From a checkpoint of a small model that answers yes/no questions on an image's attributes.
Model: encoder activation relu, encoder widths [48, 96, 192], fusion encoder width 256, fusion encoder norm layernorm, fusion encoder activation quick_gelu.
Training: muon at rate 0.032, 6900 steps, batches of 192.
Data: 90422 training examples, 14.7 epochs.
Rows from block 5 of the fusion encoder of a small model that answers yes/no questions on an image's attributes, named by matrix and row number. Rows with one number belong to one neuron. Each number is 128 + 24 x the weight over its row's rms, rounded and kept within 0 to 255. All counts start at 0. After the name is the row's rms in percent of the matrix's.
Before each neuron's rows are labels from the 100 texts, of 14976, where the neuron reaches its highest value: "fires on" is the input token at the peak. Only what is clearly more common there than usual is listed. The data: photos of plants and fungi (iNaturalist).
# fc1: MLP up (fusion_encoder.blocks.5.mlp.fc1.weight, 1024x256), inputs 0-127
# fc2: MLP down (fusion_encoder.blocks.5.mlp.fc2.weight, 256x1024, transposed), outputs 0-127

fires on: "order Caryophyllales"
fc1.726 077 [178 123 137 125 163  87 127 122 133 105 105 132 145 129 116 141 135 125 144 114 131 138 157 131 114 107 110 108 104 146 175 146 140 187 137 115 152 141 132 111  89 146 105 114 172  63  95 123  74 113  86 115 102 120 143 107 141 137 133 138 114 111 126 148 116 153 121  97 172 137 117 113  93 126 126 126 127 146 123 130 100 184 169 124  99 169 156 162 104 136 113 133 147 109 142 139 140 133 123 120  95 141 124  95 112 116 148 164 123  95 131 141 162 155 149 109 154 154 147 148 172 123 124 138  90 123 101  98]
fc2.726 087 [142 114 132 109  99 124 120 117 169 117 140 179  97 148 165 122 147 130 142 128 101  93 118 115 119  78 120  98 118 138 114  96 121 122 117 116 106 155 104 103  75 147 137 136 114 109 127 102 168 148 184 115 117 123 129 113  93  89 127 125 127 109 106 141 130 109 141 130 134 118 144 100  97 172 125 144 121 172 175 116 138 135  86  88 131 155 165 132  84 170 195 111 134 108  80 142 139 113 148 135  73 153 136 113 109 164 180 104 143 124 132 115 162 122  95 188 176 122 109 117 129 107 129  97 114 138 156 121]

fires on: "class Polypodiopsida"; "order Caryophyllales"; "phylum Bryophyta"; "order Brassicales"
fc1.10 055 [121 103 174 122 118  88  96 150 129  98 125 118 125 138  98  99 137 113 136 124 174 150 116 139 117 116 166 122 186 115 107  91 127 122 125 135 144  98 133 141 147 141 164  97 117 148 121 110 107  98 121 138 136 133 170 115 135  82 151 135 114 118 107 132  80 117 104 140 143 161 181  96 129 125 101  91 105 142  99 147 153 119 144 170 108 145 144 164 140 141 140 128 167 127  89 146 111 168 141 123 135 142 157 132  77 138 124 172  75 138 141 156 110 125 121 102 149 172 127 160 121 130  93  94 148  75  96 125]
fc2.10 068 [124 114 144  84 120 149 108 137 162 136 128 141 114 146 130 121 159 159 138 128 119 103 119 124 111  99 122 141 110 155 152 115 104 176 112 143 165 134 127 134 176 119 140 116 116 149 183 146 157 105 109 123 129 144  86 126 123 113 113 128 138 127 124 112 140 139 167 132 137 110 121 137 133  61 131 113 126 130 153 177 147  55 151 146 131 122 112 116 152 112 101 173 186 108 121 123 126 114 113 125 176 134 149 137 144 129 152 149 164 128 127 133 151 152 125 118 176  94 120 106 149  78 176 118 117 126 153 152]

fires on: "order Geraniales"; "order Boraginales"; "order Piperales"
fc1.221 065 [136 133 114 140 155 141 142  98 109 141 124 192 137 134 127 113 143 141 136 112 119  89 130 132 126 172 125 112 193 100 144  78 119 143  98 140 177  93 117 155 143 150 152 133 164 117 156 113 159 128 103 143 141 154 103  98 132 132 115 127 144 165 101 105 129 177 181 173 121 133 148 103 139 132 139  89 144 119 129 147 168 128 126 160 142 122 144 100 107 126 132  73 159 137 117  84 126 157 112 119 129 122 170 101 127  97  63  86 169 143 118 115 137 121 115 123 110 135 147 172 111  79  75 107 134 152 106  83]
fc2.221 075 [132 108 137 101 145 103 135 119 160 124 144  73 114 151 133 150 152 146 104 161 149 128 138 143 113 150 166 139 147 164 149 180 109 146  76 113 118 118 118  92 100 118 175 120 100 168 138 101 108 104 118 131 145 133 153 146 117 121 103 160  95 137  99 144  90  83 126  88 144 117 154 137 136  88 160 174 119 163 122 109  86 113 122 131 134 169 132 153 104  99 135 165  63 114 113 154 137 144 112 118 143 134 119 116 127 110 104 168 147  94 119 122 135 148 131 138 176 156 136 103 130 181 135 119 123 115 137 123]

fires on: "order Geraniales"; "class Agaricomycetes"; "order Polyporales"; "phylum Basidiomycota"
fc1.247 115 [ 88 122  96 113  71 137 100 107 104  99  99 140 118 134 109 154  98 116 123  76 129 143 128 118 112 103 138 125  85 134 110 116 117 102 155 110 175 158 162 113 153 129 138 148 124 101 121 140 125 135 125 158  89 135 114 115 166 145  89 174 142 113 123 134 162 138 119 141 159 138 153 110 128 140  95 116 128 132  92 127 158 158 110 146 155 107 121 131 120 114 166 102 113 129 126 109 107 134  88 150 136 172 120 132 165 139 121 135 128 128 120 145 123  94 120 112 107 164  89 110 174 144 100 168 112 153 171  98]
fc2.247 110 [117  93 136 161 136 120 107 136 158 190 146 113 143 126 131 108  97 137 127 115 137  92 104 122 137 154 110 166 127 128  90 133 106 117 116 104 134  89 157  89  94 122 123  94 137 113 143 151 173 127 158  92 189 107 130 111 135 157 116 132  97 165 143 150  87 122 174 127 122  83 134 109 140 112 136 101 104 105 120 133 123  96 193 123 161 150 141 108 125 177 163  66  94 152  89 132 138 143 140 100 168 121 175 133 133 124 119 127 125 114 146  98 103 128 158 134 119 135 106 114 148 106 153 128  96 145 132 159]

fires on: "class Polypodiopsida"; "class Pinopsida"
fc1.583 072 [112 137 119 131  95 162  94 111 117  93 139 111 173 101 164 132 105 158 143 159 125 107 139 113 133 131 142 116 139 131  60 170 144 105 101 122 141 111 118 125 181 136 132  77 115 166 120 124 150 129 127 165 107 121 136  97 128 127 142 154 121 119 123 123 130 128 164 151 120 117 104 107 124 118 137 105 113 116 132 154 178 160 136 135 125  94 113 140 147 109 119 131 112 100 102 116 130 124 141 113 121 117 153 146 136 121 104 132 108 132 135 147 130 110 125 116 134 134 105 131 129 111 139 128 110 124 154 119]
fc2.583 079 [123 142 115  89 144 147 140 108 119 142 157 136 137 119 110 141 133 154 176 149 101 104 137  85 144 127 121 122 124 118  97 145  86 172 113 153 105 121 106 106 118 127 137  86 161 159 151 109 154 153 154 142 151 151 122 126 104 114 157 104  89 105 123 149 130 132 164 106 143 118 130 107 132 161 125 123 128 149 114 159 135 141 121 180 124 166 136 136  91 170  81 123 144 112 141 126 163 167 151  87  79 148 100  97 135  97 138 120 126 123 118 162 118 153 132 161 146  73 163 100 149 139 141 148 147  56 124 196]

fires on: "order Geraniales"; "order Malvales"; "order Boraginales"; "order Zygophyllales"
fc1.226 066 [104  93 106 128 147 124 127 127 143 175  86 152 146 149 135 121 101 111 135 165 105 176 125 151 114 104 146 120 114 135 152 123 111 125 134 142 175 121 130 159 136 137 106 146 115 106 112 146 160 125 103 172 114 160 115  66 119  62 136 120  97  96 116 107  91 148 100 132  89 159 103 130  74 125 179 125 153 144 163  41 124 111 110 182 100 129 140 162 157 155 142 130 146 129 109 111  83 157 146 183 152 141 144 143 137 140  95  86 135 101 108 128 148  79 121 163 150 144 112 130 134 138  72 154  93 141 135 101]
fc2.226 078 [142 147 135  87 116  66 156  95 106 139 160 139 106 108 142 120 118  93 130 113 102 207 121 135 149 166 102 145 124 150 165 111 138 123 128 103 100 132 130  95 148 119 106 107 140 152 129 119 135 135 158 104 141 131  87 141 104 148 184 146 125 154  81 150 159 150 132 169 177 124 155 184 133 138 188 124 129 106 124 113 123  95 133 148 112  76 126 166 119 115 146 172 150 127 140 141 114 158  87  81 117 134 156 113 120  97  80 125 123 152  90 121 118 117 135 104 123 131 152 125 134 133  94 116 113 176  87 135]

fires on: "order Geraniales"; "order Agaricales"; "order Polyporales"
fc1.318 094 [158 164 157 176 109 146 139 152  89 140 124 154 124 137 129 115  99  97 106  60 145 108 114 173 104 138 159 119 171 113 122 128 101 156 124 174  98 105 167 156 108 143 125 181 142 105 125 159 110 141 108 132 121 104 133 140 109 154 142 137 111 127  92 125 156  90 124 107 164  90  91 113 100 105 152 121 124 119 116  76 101 104  69 125 148 153  96 173  81 178 124 121 117 176 126  95 119 141 129 120 145  97  78 168 105 131 142 131 167 132 139 125 114  95 100 135 113 123 158  90 160 153 142 126 132 130 122  88]
fc2.318 083 [167 101 117 124 160 107 126  58 153 136 100 118 103 117 128 146 129 107 109 153 116 107 149 131 131  96  78 138 113 154 133 161 142 110 155 120 146 143 103 130 128 105  75  94 124 111  99  93 139 134 136 128 149 147 122 153 111 170 108 110 122 106 135 152 130 163 133 152  98 145 126 155 136  98 112 115 149 142 114 107 150  77 143 158 123 149 170 121 104  90  87 119 146 113 116 149 119 141 147 168 138 138 155 114 128 135 123 112  74 135 163 125 162 117 158 104 138 125 119 166  79 126  74 137 104 137 124 108]

fires on: "order Caryophyllales"; "phylum Bryophyta"; "order Lunulariales"
fc1.317 091 [137 100 131  88  98 160 100 133 164 100 138 127  88 134 129 168  96 128 127  90 130 107 127 198 156 117 131 110 135 107  82 123 117 129 152 164 164 127 164 117 127 169  90 112 177 140 157 144 114 126 113 136 146 109 122 145 176 119 137 167 151  66 125 121 146 149  96 115 119 108 127 140 108 155 147 151 113 138 136 130 125 124 142 121 133 152 160 120 112 122  87 120 138 119 130  95 123 133 157  93 142 126 122 148 114  98 141 121 165 115 168 163 141 122 130 150 103 144 155 129 144 136 121 100  67  99  95 168]
fc2.317 101 [119 165 147 126 100 139 128 135 113 149  88 185 159  99  96 107 110 113 141 116 118 114 106 103 130 125 147  99 117 162 121 146 122 111 174 107 111 116 126 136 126 124 153 149 105  83 166 127 131 177 109 127 147 144 127 102 134 141 121 114 131 158 118 157 135 142 136  97  79 109 163 118 133 107 115 114 117 142 124 176 192 105 150 176  87 152 115 195 105 146 131 164  98 157 152 128 136 143 142 134 142 140 149  99 148 138  79 129 159 123  97 108 120 129  62 127 109 111 122  92 142 167 146 118 130 146 122 125]

fires on: "class Liliopsida"; "order Pinales"
fc1.349 066 [172 136 137 144 119  69 156  97 100 172 151 119 114 120 145 167 130 143  89 118 157 141 137  62 147 135 120 136 133  95 141 116 139  70 134 157 123 157 146 111  88 161 106 145 128 118 147 131 172  82 146 110 131 164 121  87  92 136 113 139 110 119 144 102  97 130 166  94 120 139 116 131 148 131 126 106 189  94 176 114 103 138 169  85 150 115 130 165 123 122 144 151 100 172 119 137 103 102 151 138 157 113 137 111 107 147 112  85 109 155 193 114 111 105 145 144 106 122 136 162 138  62 132 126 149 148 125 141]
fc2.349 071 [102 121  60 120 137 116 107 121 159 105 157 133 101 141  99 121 159 148 144 140 102 150 119 150 165 115 115 111 125 129 116 126 100 174 131 120 129 168 148 104 135 146 174 123 126 132 131 122 144 135 125 156 154 111  99 116 116 147 143  77 117 127 123 119 125 111  84 181 105 102 160 159  98  97 115 123 107 128 119 138  97  95 122 132 129 142 139 162 147 138  99  92 162 101 127 137 124 155 115 127 116 120 108 127 116 140  96 130 126 156 102 104 173 134 161 116 180 130 128 146 130 135  93 105 131 129 163 127]

fires on: "class Polypodiopsida"; "class Lycopodiopsida"; "class Pinopsida"
fc1.296 099 [128 109 171 164 121 136  79 116  99 121 117 111 130  91 157 129 133  94 126 114 128 103 166 110 124 135 153  98 164 143 168 127 120 141 137 161 144 107 179 141 150 136 118 117 133  94 114 104 109 140 127 172 123 124 132  75 115  89 164 102 143 122  88 120 113 127 153 142 152 133  97  91 126  95 136 112  81 105 138 123 187 147 142 104 116  83  95 132 131 101 113 114 119 115 146 113 156  94 125 131 106 104 128 124 159 174 124 130 114 148 114 129 155 172 131 130  95 111 179 134 134 107 137 116 148 109 140 151]
fc2.296 100 [160 122 115 168 133 152  94 109 121 146 106 152 140 159  99  94 132 147 142 100 166 143 157 143 125 105 128 109 123 136 148  93 111 105 140 159  62 145 112 107 133 112 118 136 109 111 118 132 176  80 147 103 105 120 106 149 148 170 122 170 114 117 129 107 103 112 138 131 109 114 126 146  91 122  98 105 108 138 147 151  89 133 138  95 155  97 113 150 125 140 121 148 107 165 146 173 141  89  87 134 176  98 159 140 114 102 156 160 106 115 114 132 125 105 137 106 141 160 134 102 131 146  90  97  78 118 138 107]

fires on: "class Liliopsida"
fc1.600 094 [123 124  91  98  97 143 132 160 137  85  94 116 159 140  81 118 102 138 139 115 156 136 150 144 136 127 117 144 165 154 131 153 104 132 145 122 142 152 145 159 158  87 132 112 104 185 131  53 129 148 116  86  87 116 147 153 113  97 118 120 149 182 128  92 106 142 157 107 137 142 138 145 156 118 143 106 108  93 138  98 128  85 116 125 168 180 150 118 134 141 139  93 135 152 133 138 157 138 125 159 102 114 114 129 143 122 129 155 153 153 158  95 158 139 145 177 132 146 138 148  84  98 160 101 144 106 114 180]
fc2.600 105 [172 171 159 120 134 139 117  90 168 135 158 120 100 110 156 140 150 114 124 152 148 151  98 163 122 113 139 138 162  76  82 121 132 136 111  97 131  60 154  99 114 119 135 123 163 119  99 130 131 106 124 114 152 126 121 127 138 134  99 128 101 106 171 151 171 141 168 152 139 148 151 156 131 127 162 101 120 112 129 179 107 139 109 108 129 119 130  98 157 136 127 130 137 140 112 112 156  98 168 119 126 111  93 119  92 134 107 138 108 116 157 138 115 151  93 119 100 107 148 128 174 181 111 148 154 113 139 126]

fires on: "order Geraniales"; "order Zygophyllales"; "order Myrtales"; "order Malvales"
fc1.759 088 [131 168  99 129 113 120  94 144 140 135 116 168 117 100 125 118  98 120 129 119  85 139 151 133 150 105 128 130 143 108  96 134  90 140 102 134 157 131 126 168 127  74 141 135 143  40 135  80 172 110 179  89  84 120 105 149 129 111 137 111 142 120  85 172 200 128 160 158 121 106 146  99 153 151 120 140 145  60 136 106 116 154 130 120 146 116 160 107  95 142 124 122 148 156 153 117 128 108 150 162 116 157  96 162 111 121 126 116 156 128 135 131 155 120 127 156 142 155 121 131 146 112 126 130 105  72 111 101]
fc2.759 085 [130  89 147 119 143 137 111 131 121 134  95 162  92 141 130 106 118 125 154 119 116 148 121 151 172 116 153 133 138 179 154 161 179  66 158 168 137 113 176 162 138 145  89 123 161 139 117  88 115 127 132 134 138 114 112 133  99  93  98 139  96 129 136 126  77 143 131 129 111 162  79 131 131 135 106 100 113 155 109 132 109 120  92 135 128  70 136 159 184 127 148 113 135  91 122 163 120 112 117 126 135 121 132 131 119 137  97 121 116 141 138 130 154  89 178  91 138 122 126 164 110 122 114 149 108 171 112 168]

fires on: "order Caryophyllales"; "phylum Bryophyta"; "class Marchantiopsida"; "phylum Ascomycota"
fc1.642 117 [105  83 132 110 136 143 104 149 132 179 153 105 112 113 130 123 103 202 114 141 118 113 163 152 116 122 112 109  87 144 153 129  84 140 136 114 126 138  84 109 145 158 107 107 135 145 131 157 118 131 127 111 129 120  93 135 144 130 118 145  84 137 165 172  68  99 131 139 112 164 156 144 142 180 116 118 112 152 149  96 108 131 146 131 132 137  95 153 139 122 142 144 150 143 116 187 142 113 152 142 113 129 140 107 112 117 145 179 100 100 113 153 150 130 120 138 151 128 152  93 129 168  90 144 148 141 117 139]
fc2.642 089 [131 137 171 127 153 142 111 134 139 131 122 123 137  97 109 114 129 132 120 146 163 105 102 138 143 168 131 124  79 124 134  93 144 115 132  93 145 166 165 112 139 121 139 118 129 119 143 104  98 153 139  93  90 129 118 154 116 110 141 158 123 115  74  91 101 157 120 143 158 135  89 176 119  99 216 118 159 141 162  99 123 101 122 104 140 107 142 135 131  95 161 120 138 122 123  81 125 126 106 145 136 165  80  94 135  94 126 105 159 136 154 122 134 159 108 160 146 129 138 113 131 174 117 162 152 164 166 114]

fires on: "order Caryophyllales"; "order Dipsacales"
fc1.158 094 [160  82 132 159 156 117 158  94  93 132  97 108 146 111 118 166 117 164 157 160 137 164 134 104  91 104 116 161 150 155  73 138 156 106 138  89 121 168 134 145 140 129  84 138 153 135 111  94 102 133 129 157  98 156 113  76 141 173 106 123 170 138 104 122 110 142 133 133 111 120 165 138 157 151 168 120 130 155 137 136 163 124 127 164 123 197 125 140  89 137 124  91 120 151 125 107 125 165 117 141 150 118 132  95 156  86  76 110 120 161 122 138 161 132 146 142 141 115 110 145 116 114 131 123 145 118 128 129]
fc2.158 092 [116 165 107 165 114 160 117 139 152 143 129  90  87 108 119 113  85 108 138 143 157 124  87 155 139 174 103 104 126  96 122 133 108  72 119 135  98 144 117 161 105 118 175 165 109 119 130 121  83 115 144 124 106 160 150 155 101 134 106 140  83 154 127 100 123  97 115  97 138  97 120 121 151 147 115  95  75 152 136 130 141 161 106 116 145 102 111 175 123 144 169 146 113 118 150 154 120 150 112 128 132 120 137 147 160 186 140 154 116 122  94 121 125 117 169 131 150 136 134 159 154 150 106 117 132 126 137 124]

fires on: "order Geraniales"; "order Malvales"; "order Boraginales"
fc1.631 169 [143 113 118 156 123 102 112 133  98 130 106 180 125 157 177  92 108 134  88  97 121 118 117 163 121  68 153 163 156 139 134 133 130 105 129 135 158 131 129 151 154 107 125 156 143  99 156 110 110 119  83 106 101 148  90 121 118 128 132 104 120 121 112 106 115 125 112 135 126 126 114 132 122 178 123  98 149 123 158 125 151  84  91 138 124 149 153 167 150 100 122 128 138 133 128 171 138 116 121 140 138 148 141 106 107 113 149  97  82 158 149 124 102 167 124 120 115 130  74  87 138 149 107 114 130 101  93 107]
fc2.631 163 [141 119 102 143 129  97 145  88 108 124 169 142 124 119 146 155 160 114 111 143 141 131 126 138 129 137  84 115 148 133 160 106 101 120 191 154 115 123 142 127 174 144 121 111 140 131 144 138  91 150 180 109 139 129 159 149 109 134 158 164 139 133 168 130 107 161 131  87 115 151 111 106 110 138 152 149 137 131  82 154  96 127  96 132 104 132 192 131 111 105 121 159 136 138 157 125 148 200 131 126 130 145 139 154 153 135 109 158  72 136 111 167 118 111 130 157 151 121 123 139 105 105 131 128 159 181 127 131]

fires on: "class Polypodiopsida"; "order Pinales"; "kingdom Fungi"; "class Pinopsida"
fc1.459 071 [102 119 100  82 146 142 112 113 127 131 118 145 117 139  83  95 124 139 134 151  89 100 149 118 166 152 147 118 110 149 187 130 119 136 102 141 134  82 151 131 142 144  85 129 165 132 100 141 115 111 133 126 136 123 158 105 104 187 115 191 139  37 157 138 113 131 119 103 131  90 115 129 108 114 121 155 128 151  91 120 124 129 119 128  90  96 115 111 115 148 148 101  97 157 142 134  79 124 121 128 136 133 107 111 165 164 139 130  93 150  95 128 123 150 139 124 154 124 108 156 105 150 125  98 118  83 166 172]
fc2.459 087 [173 138 119 135 139 138 129 158 121 104 148  88  97 163 101 145 110 135 156 122 153  99 156 123  87 115  98 103 157 138 127 136 144 130 184 157 115 128 107 137 168 117 167 154 114 138 144  76 118 158 128 122 133 115  92 123 139 128 141 128 128 140 117 122 122 107 145 115 127 152 163 153 116 128 130 105  89 114 113  87 116 157 136 151 116 147 133 144 105  81 124 105 114 154 111 176 151 116 123 134 115 161 142 152 115 106 102 168 155 169 107 130 123 127 115 111 127 144 106  86 101 121 152 148 140 121 133 119]

fires on: "class Liliopsida"; "order Pinales"; "phylum Bryophyta"; "order Lycopodiales"
fc1.625 078 [174 169 117 101 147 138 128  99 108 103 113 161 131 127 120 126 157 136 130 118 148 119 167 144 106 119 146 156 145 145 140 120 121  84 160 144 154 133 121 103 129 166  86 128 130 114 113 110 129 112 121 134 139 122 156 127 103 105 138 126 104 170 134 108  94 145 118 142 171 130 105 113 124 201 141 169  90  86  84 120 111 113 149 119 119 124 108 157 119 129 111 129 162 143 165 100 153 134 141  75 126 118 124 147  78 118 114 125 153 100 108 153 206  98 114 177 146 168  69 148 155 112 147 145 104 158 135 126]
fc2.625 088 [114 134 137 141 102 137 117 137 149  93 151 165 127 113 143 146 135 124 117 166 117 117 104 167 143 118 164 121  95 125 147 107 123 116 152 130 151 139 152 137 134 165 180 105  81 123 105 117 147 112 148  78 102 114  98 152 124 133 101 116 137 108 154 131 172  74 124 155 130 155 159 146 152 106 132 127  75 158 147  91 139 115 127 137 126 101  67 108 145 141 138 155 141 188 113 149 169 128 147 141  92 176 113 132 124  92 113 107 123 128 136 104 161 107 128 105 124 141 140 164  63 151 126 100  72 112 130 145]

fires on: "order Geraniales"; "order Ranunculales"; "order Zygophyllales"; "order Boraginales"
fc1.93 102 [141 141 135 137 155 115  85 134 124 165 148 114 195 136 125 130 161 150 131 118 125 155 106 115  94  74 150 114 193 159 140 111 114 130 147 144 119  98 130 152 129  88 159 144 125 134 141  79 116 103 145 120 112 123 109 154 178  95  98 106 155 145 167 111 167 113  99 132 104 114 140 103  77 154 108 124 146 109 141 113  86 119 109 144 104  99 156 146 158 146 134 127  73 146 149 123  97 122 176 102  81 145 100 129 109 157 111 109 155  93 133 149 111 145 124 111 121 120  92 105 110 129 144 110 105 175 136 170]
fc2.93 095 [128 183  90 122 116 116 138 112 128 170 123 124 107 139 114 132 118 165 144  89 143 139 144 161  96 110 113 109 119 165 136 123 112 112 125 118 102 147 146 181 145 117 124  71 102 155  95 164 123 139 137 112 139 145 127 142 137 146 169 168 105 103 115 106 137  99 125 116 127 123 108 136 157 104 108 139 126 121 124 139 165 125  95 161 119 112 126 122 151 165 167 148 152  75 122 162  94 100 132 157  90 132 141  93 186 107 134 150  90 124 125 137 128 117 141 101  85 116 127 128 132 160 164 101 134 152 121  70]

fires on: "class Polypodiopsida"; "class Pinopsida"
fc1.26 130 [116  92 144 129 108 151 129 126 131 143 113 102 182 105 125 115 124  94 133 144 130 118 175  77  92 105  98  96 100 100 154 116 116  88 151 110 100 147 144 155 166 143 107 159 149 136 158 116 125 133 137 139 139 113 130 131 114 122 156 146  97 153 113 129 117 118 148 152 103 132  97 125 134 139 164  79 136 161 134 134 116 160 127 136 132 150 118 144 137 130 120  82 105 124 114 103 103 108  96 166 143  77  80 125 154 134 174 119 187 128 155  78  79  93 149 122 131 107 128 114 125 146 157 141 117 124 138 144]
fc2.26 122 [139 117 100 146 105  97 146 114 141  91 148 137 138 118  90 166 196 130 167 145 135 104 158 139 131 173 150 149  91 127 114 164 180 144 131  93  78 113 180 131 123 144 165 112 139 127 161 149 111 145 140 100 126 164 116 150 130 150 127 132 167 140 129 124 161  84 123 141 110 106 107 128 172 112 125 150 120  96 147  81 104 122 145 108 107  81 131 102 138 116 144 115 132 102 123 110 157 129 134 150 125 123 120 100 136  95 101 158 129 191 162 151 161  67 134  97 146 102 147 122 141 121 159 127 113  97 134  99]

fires on: "class Liliopsida"; "phylum Bryophyta"; "order Lunulariales"
fc1.525 101 [176 101 150 123  96 132 134 165 160 110 134 147 123 162 133 148  96 150 121 169 131 139 124 150 126 138  97 136 110 127 137 149 125 156 137 130 114 170 135 154 141 151 139  80  42 135 153 115 126  97 155 101  83 107 102  74 138 163 133 110 109  88 135 124 149 136 167 109 117 135  99 109 141 180 144 121  97 117 101 112 124  87 135 139 151 148 172 154 168 142 135 107 119 135 139 131 139 124 164 122 111 167 129 130  97 136 100 157 106 136 158  85  81 129 154 122 101 178 158 103 109 119 135 122 129 136 148 131]
fc2.525 086 [108 119 112 153 140 133  81 109  73  84 129 178 128 135 166 152 130 105 143 106 163 146 111 113 134 166 146  93 169 111 150  97 133 105 113 155 128 135 138  91 135 122 129 126 146 128 114 135 127 100 131 126 174 133  97 141 140 163 153 132 141 137 105 127 136 143 109  98 166 112 135 121 144 127 140 127  83 116 131 137 108 130 109 129 128 116 103 100 102 166 100 118  94 127 123  69 108 161  67 140 131  90 119 125 126 150 135 100 150 126 124 135 111 125 135 148 138 163 140 106 142  97 155 175 125 122 124 105]

fires on: "class Liliopsida"; "order Poales"; "kingdom Fungi"; "order Asterales"
fc1.203 074 [166 122 121 182 106 125  97  90  69 144 107 127 121 128 119 135 150 115  90 121 141 108 154 108 107 139 172 116 105 105 126  52 116 107 133 150 112 113 122 103 134 105 166 131 115 132 123  80 137 153 140 169 148 149 124 126 145 142 154 113  79 116 131 100 132  99 120 136 138 166  86 145 125 137 124 130 119 137 124 157 119 117 142 137 106  97 107 135 109 119 154 133 111 126  96 126  96 141 145 112 131 132 130  84 153 160 117 133 124 139 129 170 137 121 111 125 133 120  70 140 100 160 121 117 109 144 135 165]
fc2.203 080 [126 130 139 106 150 117  88 138 150 123  81 137 147  68 143 110 147 144 151  85 129  99 117 167 135 130 124 120 135 156 156 139 172 102 135  71 150  95 154 147 133 113 109 109 162 111 144 180 112 160 100  73 132 105 145 129 141 154 168 129 116 109 122 117 135 160 163 162 161 145 139 165 147  80 148 124 176 124 170 136  90 134  97 163 127 117 130  94 127 113 128 105 144 173 157 153 134  91 117 120 167  96 131 118 112 101  83 149 117  69  84 104 116 128 143 147 111 171 147 134 124 130 134 118 133 122 107 100]

fires on: "class Liliopsida"; "kingdom Fungi"; "order Asparagales"
fc1.15 093 [143 139 171 141 124 133  92 126 118  91 112 144 107 137 129 146 116 134 136 146 108 152 146 161 149 150 122 102 110 111 129 149 119 157 136 109 112 127 117 117 113 101 133 124 105 108 136 139 180 136 112 112 126 103 161  77 109 136 100 128 107 128 130 140 177 135  96 107 160 130 144  85  93 127 148 123 135 115 117 130 152  92 124  83 127 116  98 147  75 142 136 162 118 144 195 114 115  70 160  98 144 101 172 126 121 101  94 134 142 117 134 152 138 157 107 173 119 177  72 123 139 103 103 167 157  79 191 136]
fc2.15 079 [110 103 156 140 159 134 123 118 130 114 136 113 159 131 180 167 131 125 118 130 138 132 123 121 153 135 154 102  99  99 115 112 137 175  77 124 103 123 149  93 114 132 132 118 114 154 102 145 133 114 129 135 106 112 127 155 141  95 192 162 144 133  60 164  75 143 146 118 170 187 144  95 161 106 125 155 117 120 165 112 118 153 116 175  95 114 160 121 113 172 115 136 139 131 105  65 156 153 137 105 131 138 102 154 114 153 156 120 120 102 119 166  70  84 125 158 198 145 177 123 168 139 107 148 113 155 137 118]

fires on: "class Liliopsida"; "order Liliales"; "order Poales"
fc1.684 055 [139 103 119  99 103 133 168 118 130 123 103 142 100 108 161  88 101 121 153 112  94 172 122  92 163 134  89 147 132 166  94  86 150 146 153  91 168 150 105 100 136 104 131 106 105 156  72 154 116 105 121 137 164 115 142 155 123 135 124 124 110 156 105 173 151 155 140 177 102 124 117 166  88 166  99 138 121  94  91 114 126 123 159 154 108 129 135 139 112 144  92 110  91 138 103 106 144 137 124 118  67 170  96  80 130  91 127 116 157 154 113 143 158 132 128 158  72 136 140 106 138 147 126 152 141 134 162 191]
fc2.684 079 [171 164 130 129 130  63 166  93 142 120 120  85 124 178 153 127 146 164 142 116 133  97 171 127 133 106 176 137 105  96 103 123 145  83 104  85  95 129  86 179 122 123 155 106 111 103 165 124 113 121 149 112  85 129 102  96 138  82 154 133 116 137 117  83 115 112 120  72 131 134 146 122 165 110 137 131 136 160 154 101 106  96 127 152 100 158 135 116 105 116 158 164 150 178 108 106  93 104 122 120 185  99 137 159 132 148 155 175 135 125 102  93  82 117 168 159 110  95 110 146 144 156 135 101 101 188 145 153]

fires on: "class Pinopsida"; "order Pinales"
fc1.67 063 [ 88 117 105  93 126 120 137 100 132 155 112 140 141 118  96 139  97 113 135 169 162 149 148 132 123 134 125 147 138 135 131 135 144  84 154  74 112 112 166 111 172 105 145 156 149 123 100 175 139 151 143 141 147 111 129 130 140 175 141 141 164 128 126 133  74 153 155 109 158 119 127 158  92 157 143 144 104 136 157 137 123 113 141 105 119 132 136 155 149 110 111 119  95 144 116 109 148  99 107 141 122  96 118 112 113 102  99 158 148  77 135 103 150 132 126 143 126 164  91 109 154 128 144 127 105 141 100 161]
fc2.67 078 [127 113  78 152 163 139 113  98 132 160 114  85 118 130 109 127 161 157 168 159 171 150 136 103 153 109  97  96 165 107  91 147 140 108 145 128 140 102 129 148 164 119 134  95 129 140 153 126  99  91 116 124  99 142 122  92 172 115 158 141  95 127 151 148 151 119 129  97 126 104 123  94 128 118  86 110 105 115 105 160 125  90 161  93 160 112 152 159 101 113 160  84 173 121 106 136 115 148 146 156 146 162 132 122 173 133 161 140  91  94 150  83  80 136 160 109 136 126 105  93 159 139 119 121 176 109 138 131]

fires on: "class Pinopsida"; "phylum Bryophyta"
fc1.242 120 [149 136 106 117  90 174 112 133 132 167 101 116 127 113 138 113 128 124 145 122 128 137 144 138 164 102 116 138 110 143 193  82 121 112 108 113  97 102 142 121 121 101 102 113 148  99 132 160 120 114 149  95 123  84 123 136 154 146 137 144 136 114 104 141 166 152 154 105  81 116 156 108 155 176 132  90 137 116 137 167  95 117 161 166 147 107 141 104 149 104 111 115 124 137 114 118 162 175 147 143 111 131 177 152 152 171 141 108 154  95  84 112  88  93 152 122 158 152  74 160 136 101 121 128 107  83 150 128]
fc2.242 115 [ 84 144 143 122 141 113 117 142  72 118 139  97 106 151 130  96 103 131 104 121 128 119 132  94 161 138 130 132 126 109  59 125 157 167 143 125 113 123 120 126 118 153 150 141 145 122 146 102 106 164 154  88 111 161 128 173 140 118 116 150 125 129 112 138 103 130 153 151 101 133  98  96 136 112 112 153 164 111 144 134 135 121 132 121 140 117 111 138 125 134 130  82 137  87 100 119 120 137  95 106 134 148 125 156 134 130  88 147 154 113 131 130 115 162  89 140 111 153 112 106 115 139 167  90 106 153 123 129]